Rows from block 7 of a small sound classifier, named by matrix and row number. Rows with one number belong to one neuron. Each number is 128 + 32 x the weight over its row's rms, rounded and kept within 0 to 255. All counts start at 0. After the name is the row's rms in percent of the matrix's.
After each neuron's rows are labels from the 100 clips, of 14848, where the neuron reaches its highest value: "strongest on" is what is common among them. Only what is clearly more common there than usual is listed. The data: acted Russian speech (Dusha).
# fc1: MLP up (model.blocks.7.mlp.fc1.weight, 768x128), inputs 0-127
# fc2: MLP down (model.blocks.7.mlp.fc2.weight, 128x768, transposed), outputs 0-127

fc1.56 115 [121 128 128 128 128 128 128 100 128 128 138 128 102 128 128 128 128 128 128 128 128  61  13 128 209 128 109 128 123 128 128 128 191 174 125 128 173 201 128 128 128 128 128 128 128 128 202 128 100 177 128 128 128 128 103 134  60 146 128 128 128 178 168  55 128 128 128 128 128  39 128  89  78 128  70 134 128 128 128 128 128 128  93 128 128 128 128 128 128 167 201 128 128 128  65 128 243 128 206 128 153 183 128 156 128  87 128 116 128  43 189 128 128 128 128 141 128 128 128 128 128 128 186 128 128 128 128 128]
fc2.56 089 [ 86 128 128 128 128 128 157 158 128 154 232 128 136 128 128 128 128  91 128 128 217 128 128 128 214 128 128 229 125 128 128 193 217 128 128 128 128 128 128 128 128 208 131 128 128 114 128 128 128 169  30 128 128 128 150 128 128 128 128 128 128 128 128 128 128 128 128 128 128 122 128 128 128 138  91 128 128 128 128 128 128 128 128 128 128 128 128 128 128 128 128  93 128 128 128 128 128 128  47   0 128 128 128 128 128 192  21 107 128 128 128 128 128 128 128 128  65 128 128 128 128  96 128 128 128 128 158 128]
strongest on: emotion: sad

fc1.184 035 [128 128 128 128 128 128 128 210 128 128 128 115 128 207 128 128 128 128 128   0 128 128 102 128 128 128 128 128 128 142 128 128 128 128  89  81 140 128  66 128 180 128 128 128 128 128 128 128 128 255 128 128 147 128 128 128 128 128 148 128 130 128 128 128 128 128 128 128 128 128 128 128 128 128 131 128 128  47 128 231 128 128 128 128 128 115 128 128 169 128 128 128 128 128 128 128 128 128 128 128 128 128 128 128 128 128 128 128  43 128 169 128 128 128 156 128 128 128 128 128 128 128 128 128 128 128 128 151]
fc2.184 049 [128 128 128 128 128 128 128  38 128 128   7 128 128 128 128  96 128 128 128 165 128  83 128 255 128 128 128 128 128 128 128 128 128 128  83  85 128 128 128 128 255 128 128  62 128 104 101 128 128 128 168 128 128 128 128 128 128 128 128 128 128 128 128 111 128 128 128 128 135 149 128  84 128 128 128 128 128 128 172  92 128 128 128 128 128 128 116 128 128 146 128  95 128 128 135 209 128 128 128 128 128 128 128 128 128 128 128 128  92  91 243 128 128 128 128  34 128 128 128 128  61 128 128 128 128  96 128 128]
strongest on: emotion: positive

fc1.83 113 [128 128 177 128 167 160 128 128 128 128 162 128 128 128 128 207 128 128 128 198 128 128 128 128 128 163 128 128 128 128 128  89 128  29 128 128 128 128 128  95 128 128 128 128 128 128 128 128 128 128 128 189 128 128  57 206 132 128 128 128 128 128 128 128 128 166 119  90 128 128  59 128 128 128 128 128 224 128 128  74 128 162 128 130 128  43  87 128  49 128 180 128 128 128 128 128 128 128  91 161  59 128 251 128 155 128 122 128  67  98 128 161 128  69 128 128  40 128 128 128 128 128 128  48 128 128 128 128]
fc2.83 151 [128 128 128 105 128  81 128 128 128 128 137 102 128 168 128 128 128 128 179 117 128 183 128 128 128 177 128 128 124 128 128 105 128 128 128 128 128 103 128 128 128 213 128  78 178 128  26 128 144 128 128  68  77 128 144 128 171 128 129 128 112 128 128 128 183 199 128 128 122 164 128 128 128 128  53 128 128 128 128  45 128 128  81  68 139  90 109 122 128 128 172  74 128 128 148 126 128 128 128 158 128 136  99  33 166 115 175 128 128 128 151  89 128 128 128  23 128 128 128 128 128 128 124 165 243  79  55 128]
strongest on: emotion: positive

fc1.492 125 [128 128 212 196 128 128 128 128 128 128 128 128  87 141 151 171 128 128 128 128  76 128 128 128 128 128  56 179 162 128 128 128 128 152 212 128  63 128 112  69 229 100 128 128 128 129 103 128 128 128 233 128 128 128 128 180  63 128 128 128 128 128 128 128   0 110 128 128 128 128 128 128 128 128 128 128 128 128 128 128 128 128 128 107 128 128  44  62 128 128 164 121 128  71 128 128 128 131 135 128 128 128 199 128 128 125 128 134 128 119 113 131 128 128 128 112 128 128 128 167  35 117 128  47 128  98 128 128]
fc2.492 125 [128 128 128  52 128 128 140 128   3 229 166 128 189 179 128 106 128 128 244 128 128 128 128 128 128  94 128 128 128 128 128 128 128 128 128 128 128 210 128 128 128  57 128 128 128 128 128 128 128 128  97 128 101 128 128 128 128 128 128  52 179 128 128  90 128 167  73 128 128 128 101 128 128 128 128 192 128 128 128 128 128 104 128  80 128 156 128 163 128 255 128  57 128 128 128 128 128 151 128 128 128 128 128 128 128 128 159 128 128 128 128 128 128 128 128 128 156 128 128 159 128 181 128 194 128 128 128 128]
strongest on: emotion: positive

fc1.345 101 [128 128 185 128 128 128 128 176 128 128 176  84  60 114 128 111 128 128 125 128 135 128 109 128 128  83  79 128 128 128 128 128 193 128 128 128 139 128 205 128 128 128 128 240 112 184 181 128 128 128 105 128 128 128 128  67  90 128 160 191 128 128 128 128 128 224 128 128 128  65 128 128 128 115 127 128 128 128 128 101 128 128 128 128 128 168 128 128 128 148 128 160  85  58  90 128  13 207 148 128 128 128 128 128 128 140 128 128 128 128 212 206 128 128  94 193  57 128 128 106 128 128 125 128 128  81 128 128]
fc2.345 122 [128 128 128 128 153 189 128 128 128 128 158 255 128 128 128 128 128  90 202 128 125 128 128  30 128 128 128 164 133 128 128 128 128 128 128 128  30 158 128 128 123 122 136 152 153 128 169  58 101 153 128 128  76 194 128 128 128 128 128 128 128 128  98 125 128 128   1 128  66 128 231 128 128 209 128 146 128 128 128 128 128 156 142 128 128 128 128  60 147 128  70 121 128 128 128 107 128 128 128 103 128 128 128 178 128 128 128 128 128 139 128 128 128 107 128 128 128 180 128 141  83 128  94 128 128  87 128 128]
strongest on: emotion: angry

fc1.130 111 [ 82 128 128 178 128 178 128 165 128 128 128 128 128 194 128 155 128  93 128 128 101 128 128 128 128 118 206 142 189 132 128 128  85  86  67  65 128 128 128 128 128 128 128 146 168 128 158 137 128 128 128 128 128  79 128 128 128 128 128 128 128 128 128 128  14 128 199  24 128  79 128 128 179 161 220 128 128 128 128 128  87 199  84 168 150 128 128 128  72 128 128 128 128 128 128 114 230  68 128 149  67 128 147 128  89 128 128 128 128 128 128 128 128 128 101 226 128 128 152 125 128 128 128 128 128 107 120 128]
fc2.130 095 [120  47 128 180 128 135 128 128 198  83 128 128 128  79 128 216 128 128 128 128 128 128 128 118 128 128 128 196 127 169  25 128 128 227 128 128 128 128 128 108 148 128 128 128  99 128 101 150 128 128 128 128 128 128  71 128 128 128 128 128  97 128 128  77 128 128 128 128 128 196 128 128 128 128   0 128 128 128 128 128 128 123  90 165 218 124 128 128 128 128 162 161 128 128 128 223 128 158 167 128 128 128  73 128 128 128 128 128 114 128 112  86 128 128 128  42 163 128 113 128 128 200 128 128 128 120 109 128]
strongest on: emotion: positive

fc1.449 098 [ 78 128 128 115 141 128 128 128  20 128 128 128 113 128 128 128 128 128 128 235 106 128  23 197 128 128  59 128 200 102 128 128 128 128 128 128 128 128 128 128 119 128 128 128 103 128 128 128 189 185 128 128 160  95 128 128 128 128 128 128 128 128 128  24 128 128 128 216 128 229 128 128 128 128 128 128 128 128 128 128 128  77  65 128 128 128 128 110 128 128 153 142 128 128 128 128  41 112 128  39 128 134 128 128 128 128 128 128 128 127 242 128 128 128  72 128 128 128 128 128 128 128 128 128 128 128 128 128]
fc2.449 125 [128 251 128 128 105 128  86 128 128 128 128 128 128 180 128 128 128 117 113 128 128 128 255 128 128  84 128 190  96 128 128 128  25  51 128 128 128  77 128 107  66 206 128 172 180 128 128 136 128 165 106 143 128 128 128 109 137 128 101 128 128 128 128 128 220 128 128 128 128 223 128 106 128  83  24 128 128 128 128 128 128  65 166 128 180 135 128 128 207 128 128 122 128 128 128 128 128 128 128 145 128 128 128 101 128 128 128 115  79 128 128 128 128  96 128 128 128 117 128 128 128 144 128 128 128 128 128 128]
strongest on: emotion: angry

fc1.205 096 [128 128 128 128 128 128 205 106 128 128 128 128 128 128 128 105 128 128 128 128 170 128  91 175 128 184 128 128 170 128 128 128 128  85 128  87 243 128 128 128 128 111 128 128 128 128 128 255 128  85 128 128 128 128  90 128 128 128 123 128  80 128 128 128 128 162 216 128 128 128  83 128 132 128 128 128 128 128 128 128  50 128 128 128 116  99 194 128 128 184 128 157 128  81 128 128 128 128 128 128 128 128 128 128 128 128 195 128 183  72 148 128 128 215  55 113 128 186 128 128 128 128 128 128 128 128 128 118]
fc2.205 101 [128 128 128  88 128 128 128 128 128 128 165 128 128 128 128 128 128 151 128 128 128 103  92 128 255 168 128 128 128 128 128 128 128  97 139 128 128 128 128 128  63 221 128 128 128 157 128 128 128 128  88 128 189 128 128 128 128 128 128 128 128  97 128 128  78 115 128 128 211  90 128  39 128 128 128 128 128 128  53  74 182 128 128 128 128 128 221 128 128 128 128 128 128 171 128 128 128 174 128 128 128  98 179 128 204 128 128 128  67 128 166 128 128  62 128 128  79 132 128 128 128 128 128 222 156  46 128  95]
strongest on: emotion: positive

fc1.364 060 [128 128 128  50 128 128 128 128 128 128 128 128 128 128 128 128 128  17 128 128 128 128 128 128 125 128 176 128 128 128 128 128 227  81  85 128 169 203 128 128 128 128 128 128 128  94 128 128 128 128 128 128 128 128  20 128 136 128 128 128 128 128 128 128 128 128  60 128 128 128  55 128  20 154 164 128 128 128 114 128 128 112 128 128 128 128 128 191 128  97 128 128 139 128 128 128 128 196 128 128 151 128 128  96 128 128 128 128 128 128 155 128 128   3 128 128 219 128 128   0 128 128 128 128 128 128 128 128]
fc2.364 061 [128 128 154 128 128 128 134 128 128 128 197 128 128 119 128 128 128 140 128 128 157 128 128 128 128 128 243 208  70 112 128 103 128 177 128 128 100 128 128 128 128  66 124 106  98 145 128 128 128 128 128 128  92 128 128 128 128 130 128 128 128  28 128 128 128 168 128 160 128 128  16 128 128 128 128 113 128 128 128  95 128 128 170  99 128 180 146 128 128 115 128 174 191 128 128 128  53 128 128 141 128 128 128 128 223 128 128 128 128 128 128 128 128 166  23 128 128 255 158 128  75 131 128 128 128 128 153 128]
strongest on: emotion: sad

fc1.527 105 [ 71   0 128 128 128 128 183 214 128 128 128  94 128 128 128 128 128 141 128 120 116 128 128 128 128 128  81 128 232 128 128 128 128 128  75  31 128  89 128 128 128 128 128 128 113 128 128 128 128 128 128 128 128  57 206 128 179 128 111 128 128 128 128 140 128 128 128 128 128 128   0 128 128 128 127 128 128 128 128 128 128 128  74 128 128  27 128 128 128 158 193 128 128 128 128 128 128 128 128 128 128 128 128  91 128 128 128 128 128 165 128 128 128 128 128 128 128 128 128 128 128 128 137  90 128 128 224 128]
fc2.527 128 [128 193 128 128 128 128  68 127  69 128  64 128 208 128 140 128 128  71 158 128 128 128 128 128 128 128 128  74   0 128 128 128 128  88 128 128 116 128 128 128 128 205 128 128 128 128 128 121 128 128 128  98 110 128 128 128 177 138  76 128 128 128 128 128 128 128 128 128 128 128 128 183 128 128 105 128 128 128 193 215 206 128 215 128 128 128 128 128 128 128 128  77 128 128 216 128 128 119   1 115 128 103 128 105 128 128 128 128 128 128 128 128 128 111  91 128 128 100 128 128 128 128 128 128 128 151  50 145]
strongest on: emotion: positive

fc1.209 047 [128   0 128 128 128 128 128 128 116 128 128 128 128 128 184 128 128 128 128 128 128 128 128 163 101 128 231 128 128 128 128  36 128 128  14 128 128 128 128  86 128 128 103 128 128 128 128 128 128 128  66 128 128 128 128 128  29 128 128  69 141 128 128 128 128 128 128 128 128 128 128 129 128   0 128 128 128 128 128 128 128 128 128 128 128 128 128 128  63 128 172 128 128 128 128 128 128 128 128 118 128 128 128 128 130 128 249 109 128 128 128 128 128 128 128 128 128 128 128 128 128 128 128 128 128 128 128 128]
fc2.209 071 [128 128 128 150 128 128 128 128  58 128 255 128 128 128 128 203 128 128 128 128 128 128 128 236 140 128 111 125 128 128 128 128 128  77 128 128 128 128 128 128 128 255 128  22 128 128 128  89 128 128  94 128 128 128 128 128 128 128 128 128 128 128 128 128 128 128 128 128 128 128 144 128 128  71 128 128 143 128 128 128 128 138 128 128 128 128 128 128 128 112 128 139 114  95 128 128 128  79 145 128  65 128 128 128 128 128 128   8 128 128 142 128 128 128 128 128 197 128 128 114 128 128 163 128 128  64 128 128]
strongest on: emotion: positive

fc1.727 092 [128 128 128 128 128  65 128 128 128 128 128 128 105 128 255 141 128 171 128 128 128 128 128 128 128 123 128 128 126 128 128  56 128 123 128 109 128 230 128 128 128 128 128  66 128 230 128 128 128 128  91  94 100 128 128  98  55 128 128 128 128 182 108 128 128 128 128 112 192 128 128 128  66 128 171 128 128 123 128 128 128  82 128 128 128 151 128 128 128 128 141 128 128 128 128 145 219 128 128 128 128 193 128 128  48 128 128 128 128 128 155 128  44 182 128  96 128 125 128 128 128 128 128 137 128  42 137 128]
fc2.727 060 [128 128 128  92 128 223 128 128  88 128  42 128 128 128 128 128 128 128 128 128 128 128 128 128 128 128 128 128  73 128 128 128 128 128 128 255 111 128 128 128   0  66 128 128 109 128 237 128 128 128 128 128 128 128 128 128 128 128 128 128 128 128 128 128  66 128  12  42 128 128  29 128 128 128 140 128 128 128 107 128 128 117 131 128 128 145 128 128 128 128 145 114 128 128 172 128 128 128 128 128 128 128 128 128  62  65 128 128 128 138 128 128 128 128 151 128 128 128 128 128  93 128 165 128 128 128  85 128]
strongest on: emotion: sad

fc1.195 095 [ 77 106 128 128 128 128 159 128 128 128 128 128 128 128 128 128 128 112 128  32 128 128 103 128  60 128  86  40 157 131 128 128  31  86 128  50 128 128 128 128 101 128 128 152 128 128 161 179 128 128 162 128 190 128 128 128 128 128  58 128 128 128 128 128 128 128 246 100 128  64 128 128 150 128 128 128  43 128 128 128  95 142 128 128 128  82 128 128 128 128 128 159  41 134 128 106 128 109 128 160 128 128 128 180  91 128 128 128 128 128 128 167 178 128 134 200  83 128 128  52 128 128 174 128 128 192 175 128]
fc2.195 125 [128 128 101  47 128  64 136 161 128  74 128 128 128 131 128  75 128 198 128 128 128 128 128 128 128 128 128 128 238 128 128 128 128 104 128 128 128 128 128 129  97 128 118 102 128 128  94  73 128 110  97 115 128  57 121  87 128 128 170 128  85 128 128 128 128 128 143 165 128 139 128  60 128 128 128  72 128 115 128 128 128  94  32 113 178 112 128 174 128 162  89 223 128 128 128 160 109 169 128 128 128 128 128 128 128 105 128 128 128  28 193 128 128 128 128 128  88 141  78 123  95 152 128 206 128 105  27 128]
strongest on: emotion: positive

fc1.505 105 [128 128 128 201 128 128 114  74 128 128 165 128 124 128 128 128 128 128 128 128 128  31 175 128 128 128 128 128 173 128 128 128 236 128 128 128 128 128 139 128 128 128 128 128 128 144 128 128 128 128 128 128 128 128 128 128 110 128 128 128 137 128 128  92 107   0 128 128 128 128 127 193 124 128 128 128 128 128 128 128 128 128 120 229 128 204 128 128 128 128 195 128  98   0 128 128 128 128 128 128 128 220 128 128 128  98 128 128 128 128 128 128 128 128 110 128 128  93  68 128 128 128 128 128 191 128 128 128]
fc2.505 082 [128  93 139 128 128 128 128 128 128 128 156 128  97   3 128 128 128 128  73 159 128 128 128 128 128 128 128 128 206 128 208 128 128  27 128 155 128 128 128  36 128 195 128 128 128 144 233 198 128 128 128 128 226 128 128 107 128 128 128 128 128 128 128 128 128 128 128 128 128 128 128 128 128 128 128 128   0 128 132 128 128 128  98 128 128 128 128 128 128 128 128 129 128 128  98 128 105 128 128 131 128 157 128 128 128 128 128 128  40 128 128 128 128 128 128 128 128 128 128 128  26  99 128 128 159 128 128 128]
strongest on: emotion: sad

fc1.247 034 [128  50 128 128 128 128 128 128 128 128 193 128 128 128 171 128 128 128 128 128 187 128 128  87 128 128 128 128 128 128 128   0 128 128 155 128 128 128 128 128 128 128  40   0 128 128 128 128 128 128  12 128 128 128 128 128 128 128 128 128 128 128 128 128 128 128 128 128 128 171 128 128 128  74 128 128 128 128 128 128 128 128 128 128 128 128 128 128 128 128 111 128 128 128 128 128 128 128 128 128 128 128 128 128 255 128 128 128 128 128 128 146 128 116 128 123 221  91 128 128 128 128 128 128 128 128 128 128]
fc2.247 057 [128 128 128 150 128 128 128 128 128 128 255 128 146 128 128 128 128 128 128 128 128 128 128 128 128 201 122  99 120 128 128 128 128  20 128 128 128 128 128 128  84 255 128 128 128 102 128 128 128 128  59 128 128 128 128 128 128 128 128 128 128 128 128 128 143 128 128 128  88 128 128 128 128 128 128 128 128 128 128 128  76 128 128 128 128 128 128 128 128  77 193 169  28 128 128  89 128  95 118 128 128  56 128 128 128 128  69 128 251 128 131 128 128 194 128 128 119 128 128  99 128 128 128 128 128 128 128 128]
strongest on: emotion: positive

fc1.472 108 [128 128 128 128 187 167 128 128 225  69 139 128 141 128 190 128 128 128 128 128 170 169 127 128 105 158 148 108 128 130 128 128 128 162 175 128 128 128 128  24 128 128 128 128  65 125 128 128 128  78 128 134 185 128  98 195 163 129 128 147 128  92 112 128 128 126 220 128 133 128 128 130 153 128 128 128 128 128 128 128 128 216 128 207  98   8 100  96 128 128 128 128 140 128 128 128 128 132 128 174  66 113 128 128 128 128 137 128 128 128 128  89 108 109 114 210 100  93 128 168 128 128 128  52 128 188 128 169]
fc2.472 120 [100 181 128 128 160 128 128 166 133  91  31 127 187 199 153 128 117 188 128 143 128 108 181 128 145 128 128 128 133 134 128  87 116 129 128 128 123 134  99 128 128 123 128 144 172 128 128  34 128 102 128 128 128  84 180  98 128 152  78 128 111 128 144 128 128  56 128 183 128 128 201 116 138  95 226 144 128 128 128 158  67 128 107 128 132 128 128 128 148 128 128  86 128 128  95 128 141 103 128 128 128 212 233 128 128 128 128 128 167 178  38 128 128  63 128 128 128 128 128 128  79 102 109 128 128 100 164 128]
strongest on: emotion: positive

fc1.539 108 [128 128 128 106 128 128 128 128 128  74 128 128 128  50 128 215 128 128 128 128 116  15 128 128 204  86 128 128 204 191 128 128 128 115 128 128 145 128 128 128 152 128 128 128 128 128 128  83 128 128 215 128 128 154 128 206 128 128 128 128 128 128 128 128  65  86 128 128 128  78 128 128 157 128 128  63 147 128 128  63 128 180  86 146 128 128 137 101 118 128 128 128 128 128 128 128 128 128 128  33  88 128 172 191 128 128  39 128 174 128  15 128 128 128 128 128 175 128 128 128 128 128 128 128 128 128 128  96]
fc2.539 119 [126 128 128 175 128 128 128 128 128 130 128 128 186  93 135 134 128 100  57 128 128 128  73 215 128  98 128 128  87 146 128 128 128 128 114 128 137  83 128 128  40 128  81 128 159 125 128 128 148 136 128 153 128 128   0 128 132 128 128  55  98 128 128 128 128  85 128 173 128 211 138 128 105 128 128 128 122  80 128 128 128 128 178 160 174 128 128 128 176 186  45 176 128 128 218 128 128 107 128 128 128 128 128 129  36 174 151 128  49 123 128 128 128 128 128 128 138 128 128 128 128 128 128 128 128 128  54 128]
strongest on: emotion: positive