Weights of a small sound classifier.
Data: trained on acted Russian speech (Dusha), 26041 training examples, 149.4 epochs.
Rows from block 7 of a small sound classifier, named by matrix and row number. Rows with one number belong to one neuron. Each number is 128 + 32 x the weight over its row's rms, rounded and kept within 0 to 255. All counts start at 0. Numbers have three digits each.
Before each neuron's rows are labels from the 100 clips, of 14848, where the neuron reaches its highest value: "responds to" is what is common among them. Only what is clearly more common there than usual is listed. The data: acted Russian speech (Dusha).
# fc1: MLP up (model.blocks.7.mlp.fc1.weight, 768x128), inputs 0-127
# fc2: MLP down (model.blocks.7.mlp.fc2.weight, 128x768, transposed), outputs 0-127

responds to: emotion: sad
fc1.120:150128112169220128128128086128128158077127179128128173128128091162082128108128106128128128128064128167128128128217144128128084128128131202155128128128128128128122128128053128128128128197128128091128116128128128128128088128090128136128128128020128128128099140199128128169149186094122128128128063164128128128195128128105184128071071128160128128077180097128128053128044128115128071128128
fc2.120:128128195128128128128128128128161231128128128128128066128128128128161128128128202128164128128128128128128128176234128128123117128128042128075128128128128128150089128128128128128128128128128026117128053128128128109128081128128077128128060128128168089128128128128200128128128084128128034066128185128122128128128128128128128128107128128128128145128128189234072128075185128128128128128128

responds to: emotion: angry
fc1.17:106113128128128128134128183038128128128128128128128128128153083128128128128128080128156223128128128128115054128128128128128128128128128128154128128128128128128128128128128128128128128128128033126128128128128128128128128039166128208128128224128151118203128120033128128128128128103128128128128066128128128196128151176128128128128128143128148039131099128117128128128208128128180128255128
fc2.17:128128128128128118128161114116128128128128096099073128128128181128128022128128128128000128128089145176128128128128128128128128128128071050128128128128128016128152155118128120128128128128128128180128139128128215128128128128214128128133128128128139175128128128128128128128014128128128113128134221128173128128128055170128128128128128128128153128128128128128128128222180128128128128128128

responds to: emotion: positive
fc1.310:079128128184207150128128128128128128128081128117128128128128128128128128128128128128159128100128045044074104128128128128128128128128128170139128128128128196128128128128128128128128128128128128033105156043077128128128183192134128128187128128128187128154136128128128039128243128128128128128221058128128032128132128128128128128128128128128128128128128128128131128128128197057128128128084
fc2.310:099128128128128128128091202054128128044084128128128128128128128148128104128128128128172165128128128128128133128099128128126128128121166144000128128128038128128128108051128128125128078128128128173128128135128172066128128128128128128128128128128131019089210128128128128128128136084070128148128128128128128128128115109099124128128218128128099128128013128128052128083169128128128128089128

responds to: emotion: sad
fc1.696:128128128128128128155128128178128128145128128128128128128128128128182128155128128128152128128128128128128128128246128197128128128013128229128128128128128139130128128082135128090009128128128005128128128128181152145128020128079147228128128128128128128128128128128128128133109158128128128128128128128104128196128128128128128128128128128128128128128128117155128128075128128128128078138214
fc2.696:128128128128128052128128128128029128128128128128128128128128132128128140062128128128128128128128160231128128125128128128010019128128080121156128128128128128128128128128128128128128128128128154128128098114128128128128128128128128128128189128128114128128128111128128255103171109128128071128000128128128128128128128128181128128128078153128207128128128128128128128128128128128137128035128

responds to: emotion: angry
fc1.422:128128128138128128178128128128128128128128128128128128128128128128128128128128000017176128128128128128046100128083128128128128128128135128128128156128185128128128128128118128128128128128128077128128128125128128128128128128128128128034128128128102060128201146128128128128128197128128128128128145128003128128128128128128000128128128202079128128066128128128128128128128128128087163128128
fc2.422:071241128128128128040152204128088128128128128128128128128128128128128128128128128128113128128128104124128128128128128128128128140255128128128081218128138128128128128128128128128128128128128128128128128128128182128164128128047128128128128128128182147128128173128128128032104162128128128128003128128128128128011128128128128128128128055128128128155128128154128128128128128128128128128043

responds to: emotion: sad
fc1.210:125128128201150191153155128128128123128128128128128128128128128077063128128165128077161179129128128128155113128128128128213136227110128128085128128128234128128032130128128128128128128128128063128128128074128128128128128081136128180128128128128156144128130117106128128128225128128128128128164066128128056128217150128128128128128128128128128128109222128128128045128128128047145113128128
fc2.210:125118128128128128151133128128128128128000121128128128128099128057128128201128128128150128128128199210128128255128128113156128111128128128128128128073164128069128128116128140128128128126128128144128209126128099128128128167128128065204128086128190073177128075128135128184128254128128124125128103128128128128128128120128128128128128125128128128138196128107128179128128128128128128128101

responds to: emotion: positive
fc1.225:114220128128151187128128125128128128128128128151128128128128128128128128128128128128166141128128092128086117128128128128128128229218128128128087128128184174149128112169128128080128128201128128150147163014128128129128188161190128128155101223128236111119128128128128041128128128128128128128119068128137015083128128128128128128128128128128128128128168129128146128128128128098149128083128
fc2.225:102106076128128128136128128128128128128079128076128128128047196140128170184128167128143128128128128128128128128121128128128170036128131128080111137128074128128128052074128128128128098173128128168203175128128200128130128166128128128128128118128165044161184128128128128128077156128124128196143155128128121128055128128125128128135207128128128128128072128128031128128155128128128128011128

responds to: emotion: sad
fc1.148:128128100128162128128128128128128128103128185128128128149155069147064128128128118103128128128128128130128128128215161128128112121128128211176128128128123128128171128128075128037128222137128128074128121041128096128128048171119128128128128105033128128128067128128128128128128151096130174128128128128128128128170128128076128128128128255128128128092132108128128096123047128128128128128128
fc2.148:128104128128128128128128128128177255128128128128128076175128129128165057128003128128128128128128206128128128131128128128128147128128044128128128128128128128173103128128128128128128128128128027128128042128128128094137128128128087128128128128128128091128128128128146178128128106128128128128128128128014128128128128149128128128128128121128128106128128156235128128128128128128128177174182

responds to: emotion: angry
fc1.377:128128128128128128128128128128144128103128128128128128128128128128128169128128128128128181128128128128128128128128128128128128128128128128128128128211128128128128255128128038128128128128128128128128128128128147128128128069128128128128128255128128128128128128128128128128128128128128128128128128212128128128128128128212128128128128000128061128128128128128128128128128128128128128094128
fc2.377:128128128128128128128128129128072135128085128132128128128128084128201128128230106073128128128128128043128128066128128128157071170128128128243209128128128128128128128128011128190213128128128128128172128128128128128128128128128128128128128128152128128123128128228128128128121128196128128128128128128128128128128128128128127128128176128128128041128206033128128102128128128128128122100128

responds to: emotion: sad
fc1.61:086053128128128128103128128128128128128128128128128224148075147029117128242128125128117128128128150128158183128128128161128102153128128138128128128128080128128128128128101128128128166128169128128067128128164089128128128066004128128128128128128128128128128081128128128128128128110109128102255143128161128217128128128128128128128173150128128128093177128128128085128178128153128128215128
fc2.61:128128171128095128237128128128167128097128087128088128128128128128128128128128128128201128128186128055128128078128161128071128108128128128131128128170110128128128128128128067128089177128197046128128133128163210128128128128120128128128126128128117047128128128236128128128128195096128171128128128128128128128128108097128072128121128099071088128128128133128026128128203128128179128128056

responds to: emotion: angry
fc1.709:010079128128128128197128167128128128128128128128128128128133075128128128128128087031195117128128128128095045128128128128128128128128132128140128128128128128128128128128167128128128128128128128128128227128128052022128088128128128128128128128116148082186128111128128128128128128128128161180128090128128128154200128128128128128128128128128128107110084128128128026171222128128128128229155
fc2.709:128128128037128128128098128128128128128128162089126128128220128128128128128128128128128109128128128084128128114124128128128128104169128128128126128128106128128128128098128165128128128128128128128128128128128201128128128121128128128128128128128096202000145128128128128128069128128128128128128156000128128128128085065128128128128128128128082128126128128128129128148138128204128128000128

responds to: emotion: sad
fc1.424:032096097226128134130128128159128128160128128128128128128128162128131128128128082128128128128128124084076128128128128128129186058128128162164128186128128128128128128158128119128102128128128077059027128128128200128128055057128128202071082128142128111128128128128128128128128178029128128128193128128128128216128128103128128128128128128128128128096128123043128128128188128128185128128128
fc2.424:128169128208107128128128111128128128128128084128128128128128255128128128128122146128184103128239105128128128121128128128128128083128128128156178128190128128128128128128128128128128128128165158193134091128128182128128128128162128128156193128209149125082128128143065195128092119128128158128128161128128128128128048128128128128128082037128125128181106128128128128128199128052128128128128

responds to: emotion: sad
fc1.48:128128106128128128128128128128128128071176128128128128128128030101159128128021153128128128128128209128111128128128128128128128128163150108162001128128128084128128071128128128128128128165128128128128128128128081128023128128139128128128128217128128128128128128128128128135197128201125186128128155128186128128128128128161128128128142112142128128079154109128128109063128128128128018128218
fc2.48:128223128128128128192128128110137255128128128128128106228128082128128128128128128128128128128128100128128128038158128128136106142174142128128128128160128128124106128107128128128128128128128072157104024128128128128128114128128174128128124236128138082128128128128128128128148203128158128142128128128193128128128129128128128128128128128059128128128128128128128128030128128128128052128128

responds to: emotion: sad
fc1.673:128138128128128128085128109128128128116128128128128128128128128114128128171074128128128082128128155128190128128252128175128128128128128128128187128128128128037128084104098128128061217128193068079000128128128128128110053128128128128128128102128128142098128128128128128128130128110135128128250128128128128198128126128128128128128084098079128128148128128093128128128131128128128032128098
fc2.673:128128128160128128139128099193107128102079128128128128128107128128128128128128128128179128128128124166128125059128128128128140128211128186182149128255128071128128128128148128128128128128128128128128098122128128120128128208157128128190181132128128082128128128128128128091128092128128223128061128128144232128128128128128000128128076128128129128128128128128128038128156128143159146128128

responds to: emotion: angry
fc1.241:104062128158128121232128128008128128063128123128128127128128128114164152128128102128171113128128128128128077128128128128128128128157128197111128128086128128167128128128059128128128128140128128124128128078128128128128128124128128123092000128120128079187167091128128128128140192128114128092224053128146128094152128128128128128128128209128113128068172128137128128128105166128172128128128
fc2.241:128160128128166128128223224128128128128128117128143128128128022128128128195128075128140128128128118128126128121128128128194128217108128242078128128128128128128128128128128128135128128067128128222128128128128128128128128128128128128168128128144121124128128128128130128128128216128128128128128082128128128128128128128128128128128128128119150128134128128128128126194128148128128000122071

responds to: emotion: angry
fc1.214:044092128133128128152128128128128128128128038160128170152128128128128128229128096128128128128128164128115128128128176148128180128125128194128128128128128128060128181128162128128128128128182075128128128128128069128128080128128128128128128036128128110128128128124128128128090128042041054128184128077128128122013128128128128128128128128128128128042128128128128128128128059128201128160128
fc2.214:128156128093106128128128128128213128128128070128085128128128232128128128128128177128234070128128128108128128128128128128185176128128128128117089128073128128121128118128128128136106128157176060128173089128128128129128128128128128038128196160128128123128128153215128128128128204190136109116180128128128128110128138128128128128128109128128115128128128173097042142128255128128146128128128

responds to: emotion: angry
fc1.724:128128128128128128128255128128128128128073128128128128128128128161128128128128128128128128128128128128128128128128128128228206128128128128128128128128128128128128128128128128128128128057128128128128128128128128132128128128128128061128128137128128128128128128173128128128128128128128128128128128184128128128000128128128128128128128128128128128128128128128128128073128128128128000128128
fc2.724:128128128113128128128128128128255128128143128128128128128128128128226128128128128128128128128128128018128128113128128128128255033128128128087206128128153000128128128128128128130128128036128128128128039128128128128128128128128128128128128128128128128128128128128128128128080140101128128128128128128128128087049089128128128128128128128148128128128128128128128137128128128128069128128128

responds to: emotion: angry
fc1.606:048128128176125128128128075049128128128128128128128128099128128164128128128128128128219170034128128116128128128128126128128128128128128128128128128128194128128128128185128128193128128128128128128159128098128128128185168128128128136128128128128198084150128046086128128128182195128145128047128079128064128128015128128128128128128128221034134128051128128128128128154128128128128128128128
fc2.606:143160128128128128058128217128118128128128128065128138128128128128128128129128128128113128128128076106125128128135064115049128128108128128128128120128128128128128128128149102038128140128128128230128128128128128128090128128128128070128128255128128128128128128229128128172128221128128127128128128128128128128128128128128128128128128125128128000128128107128128128128128067128063128128128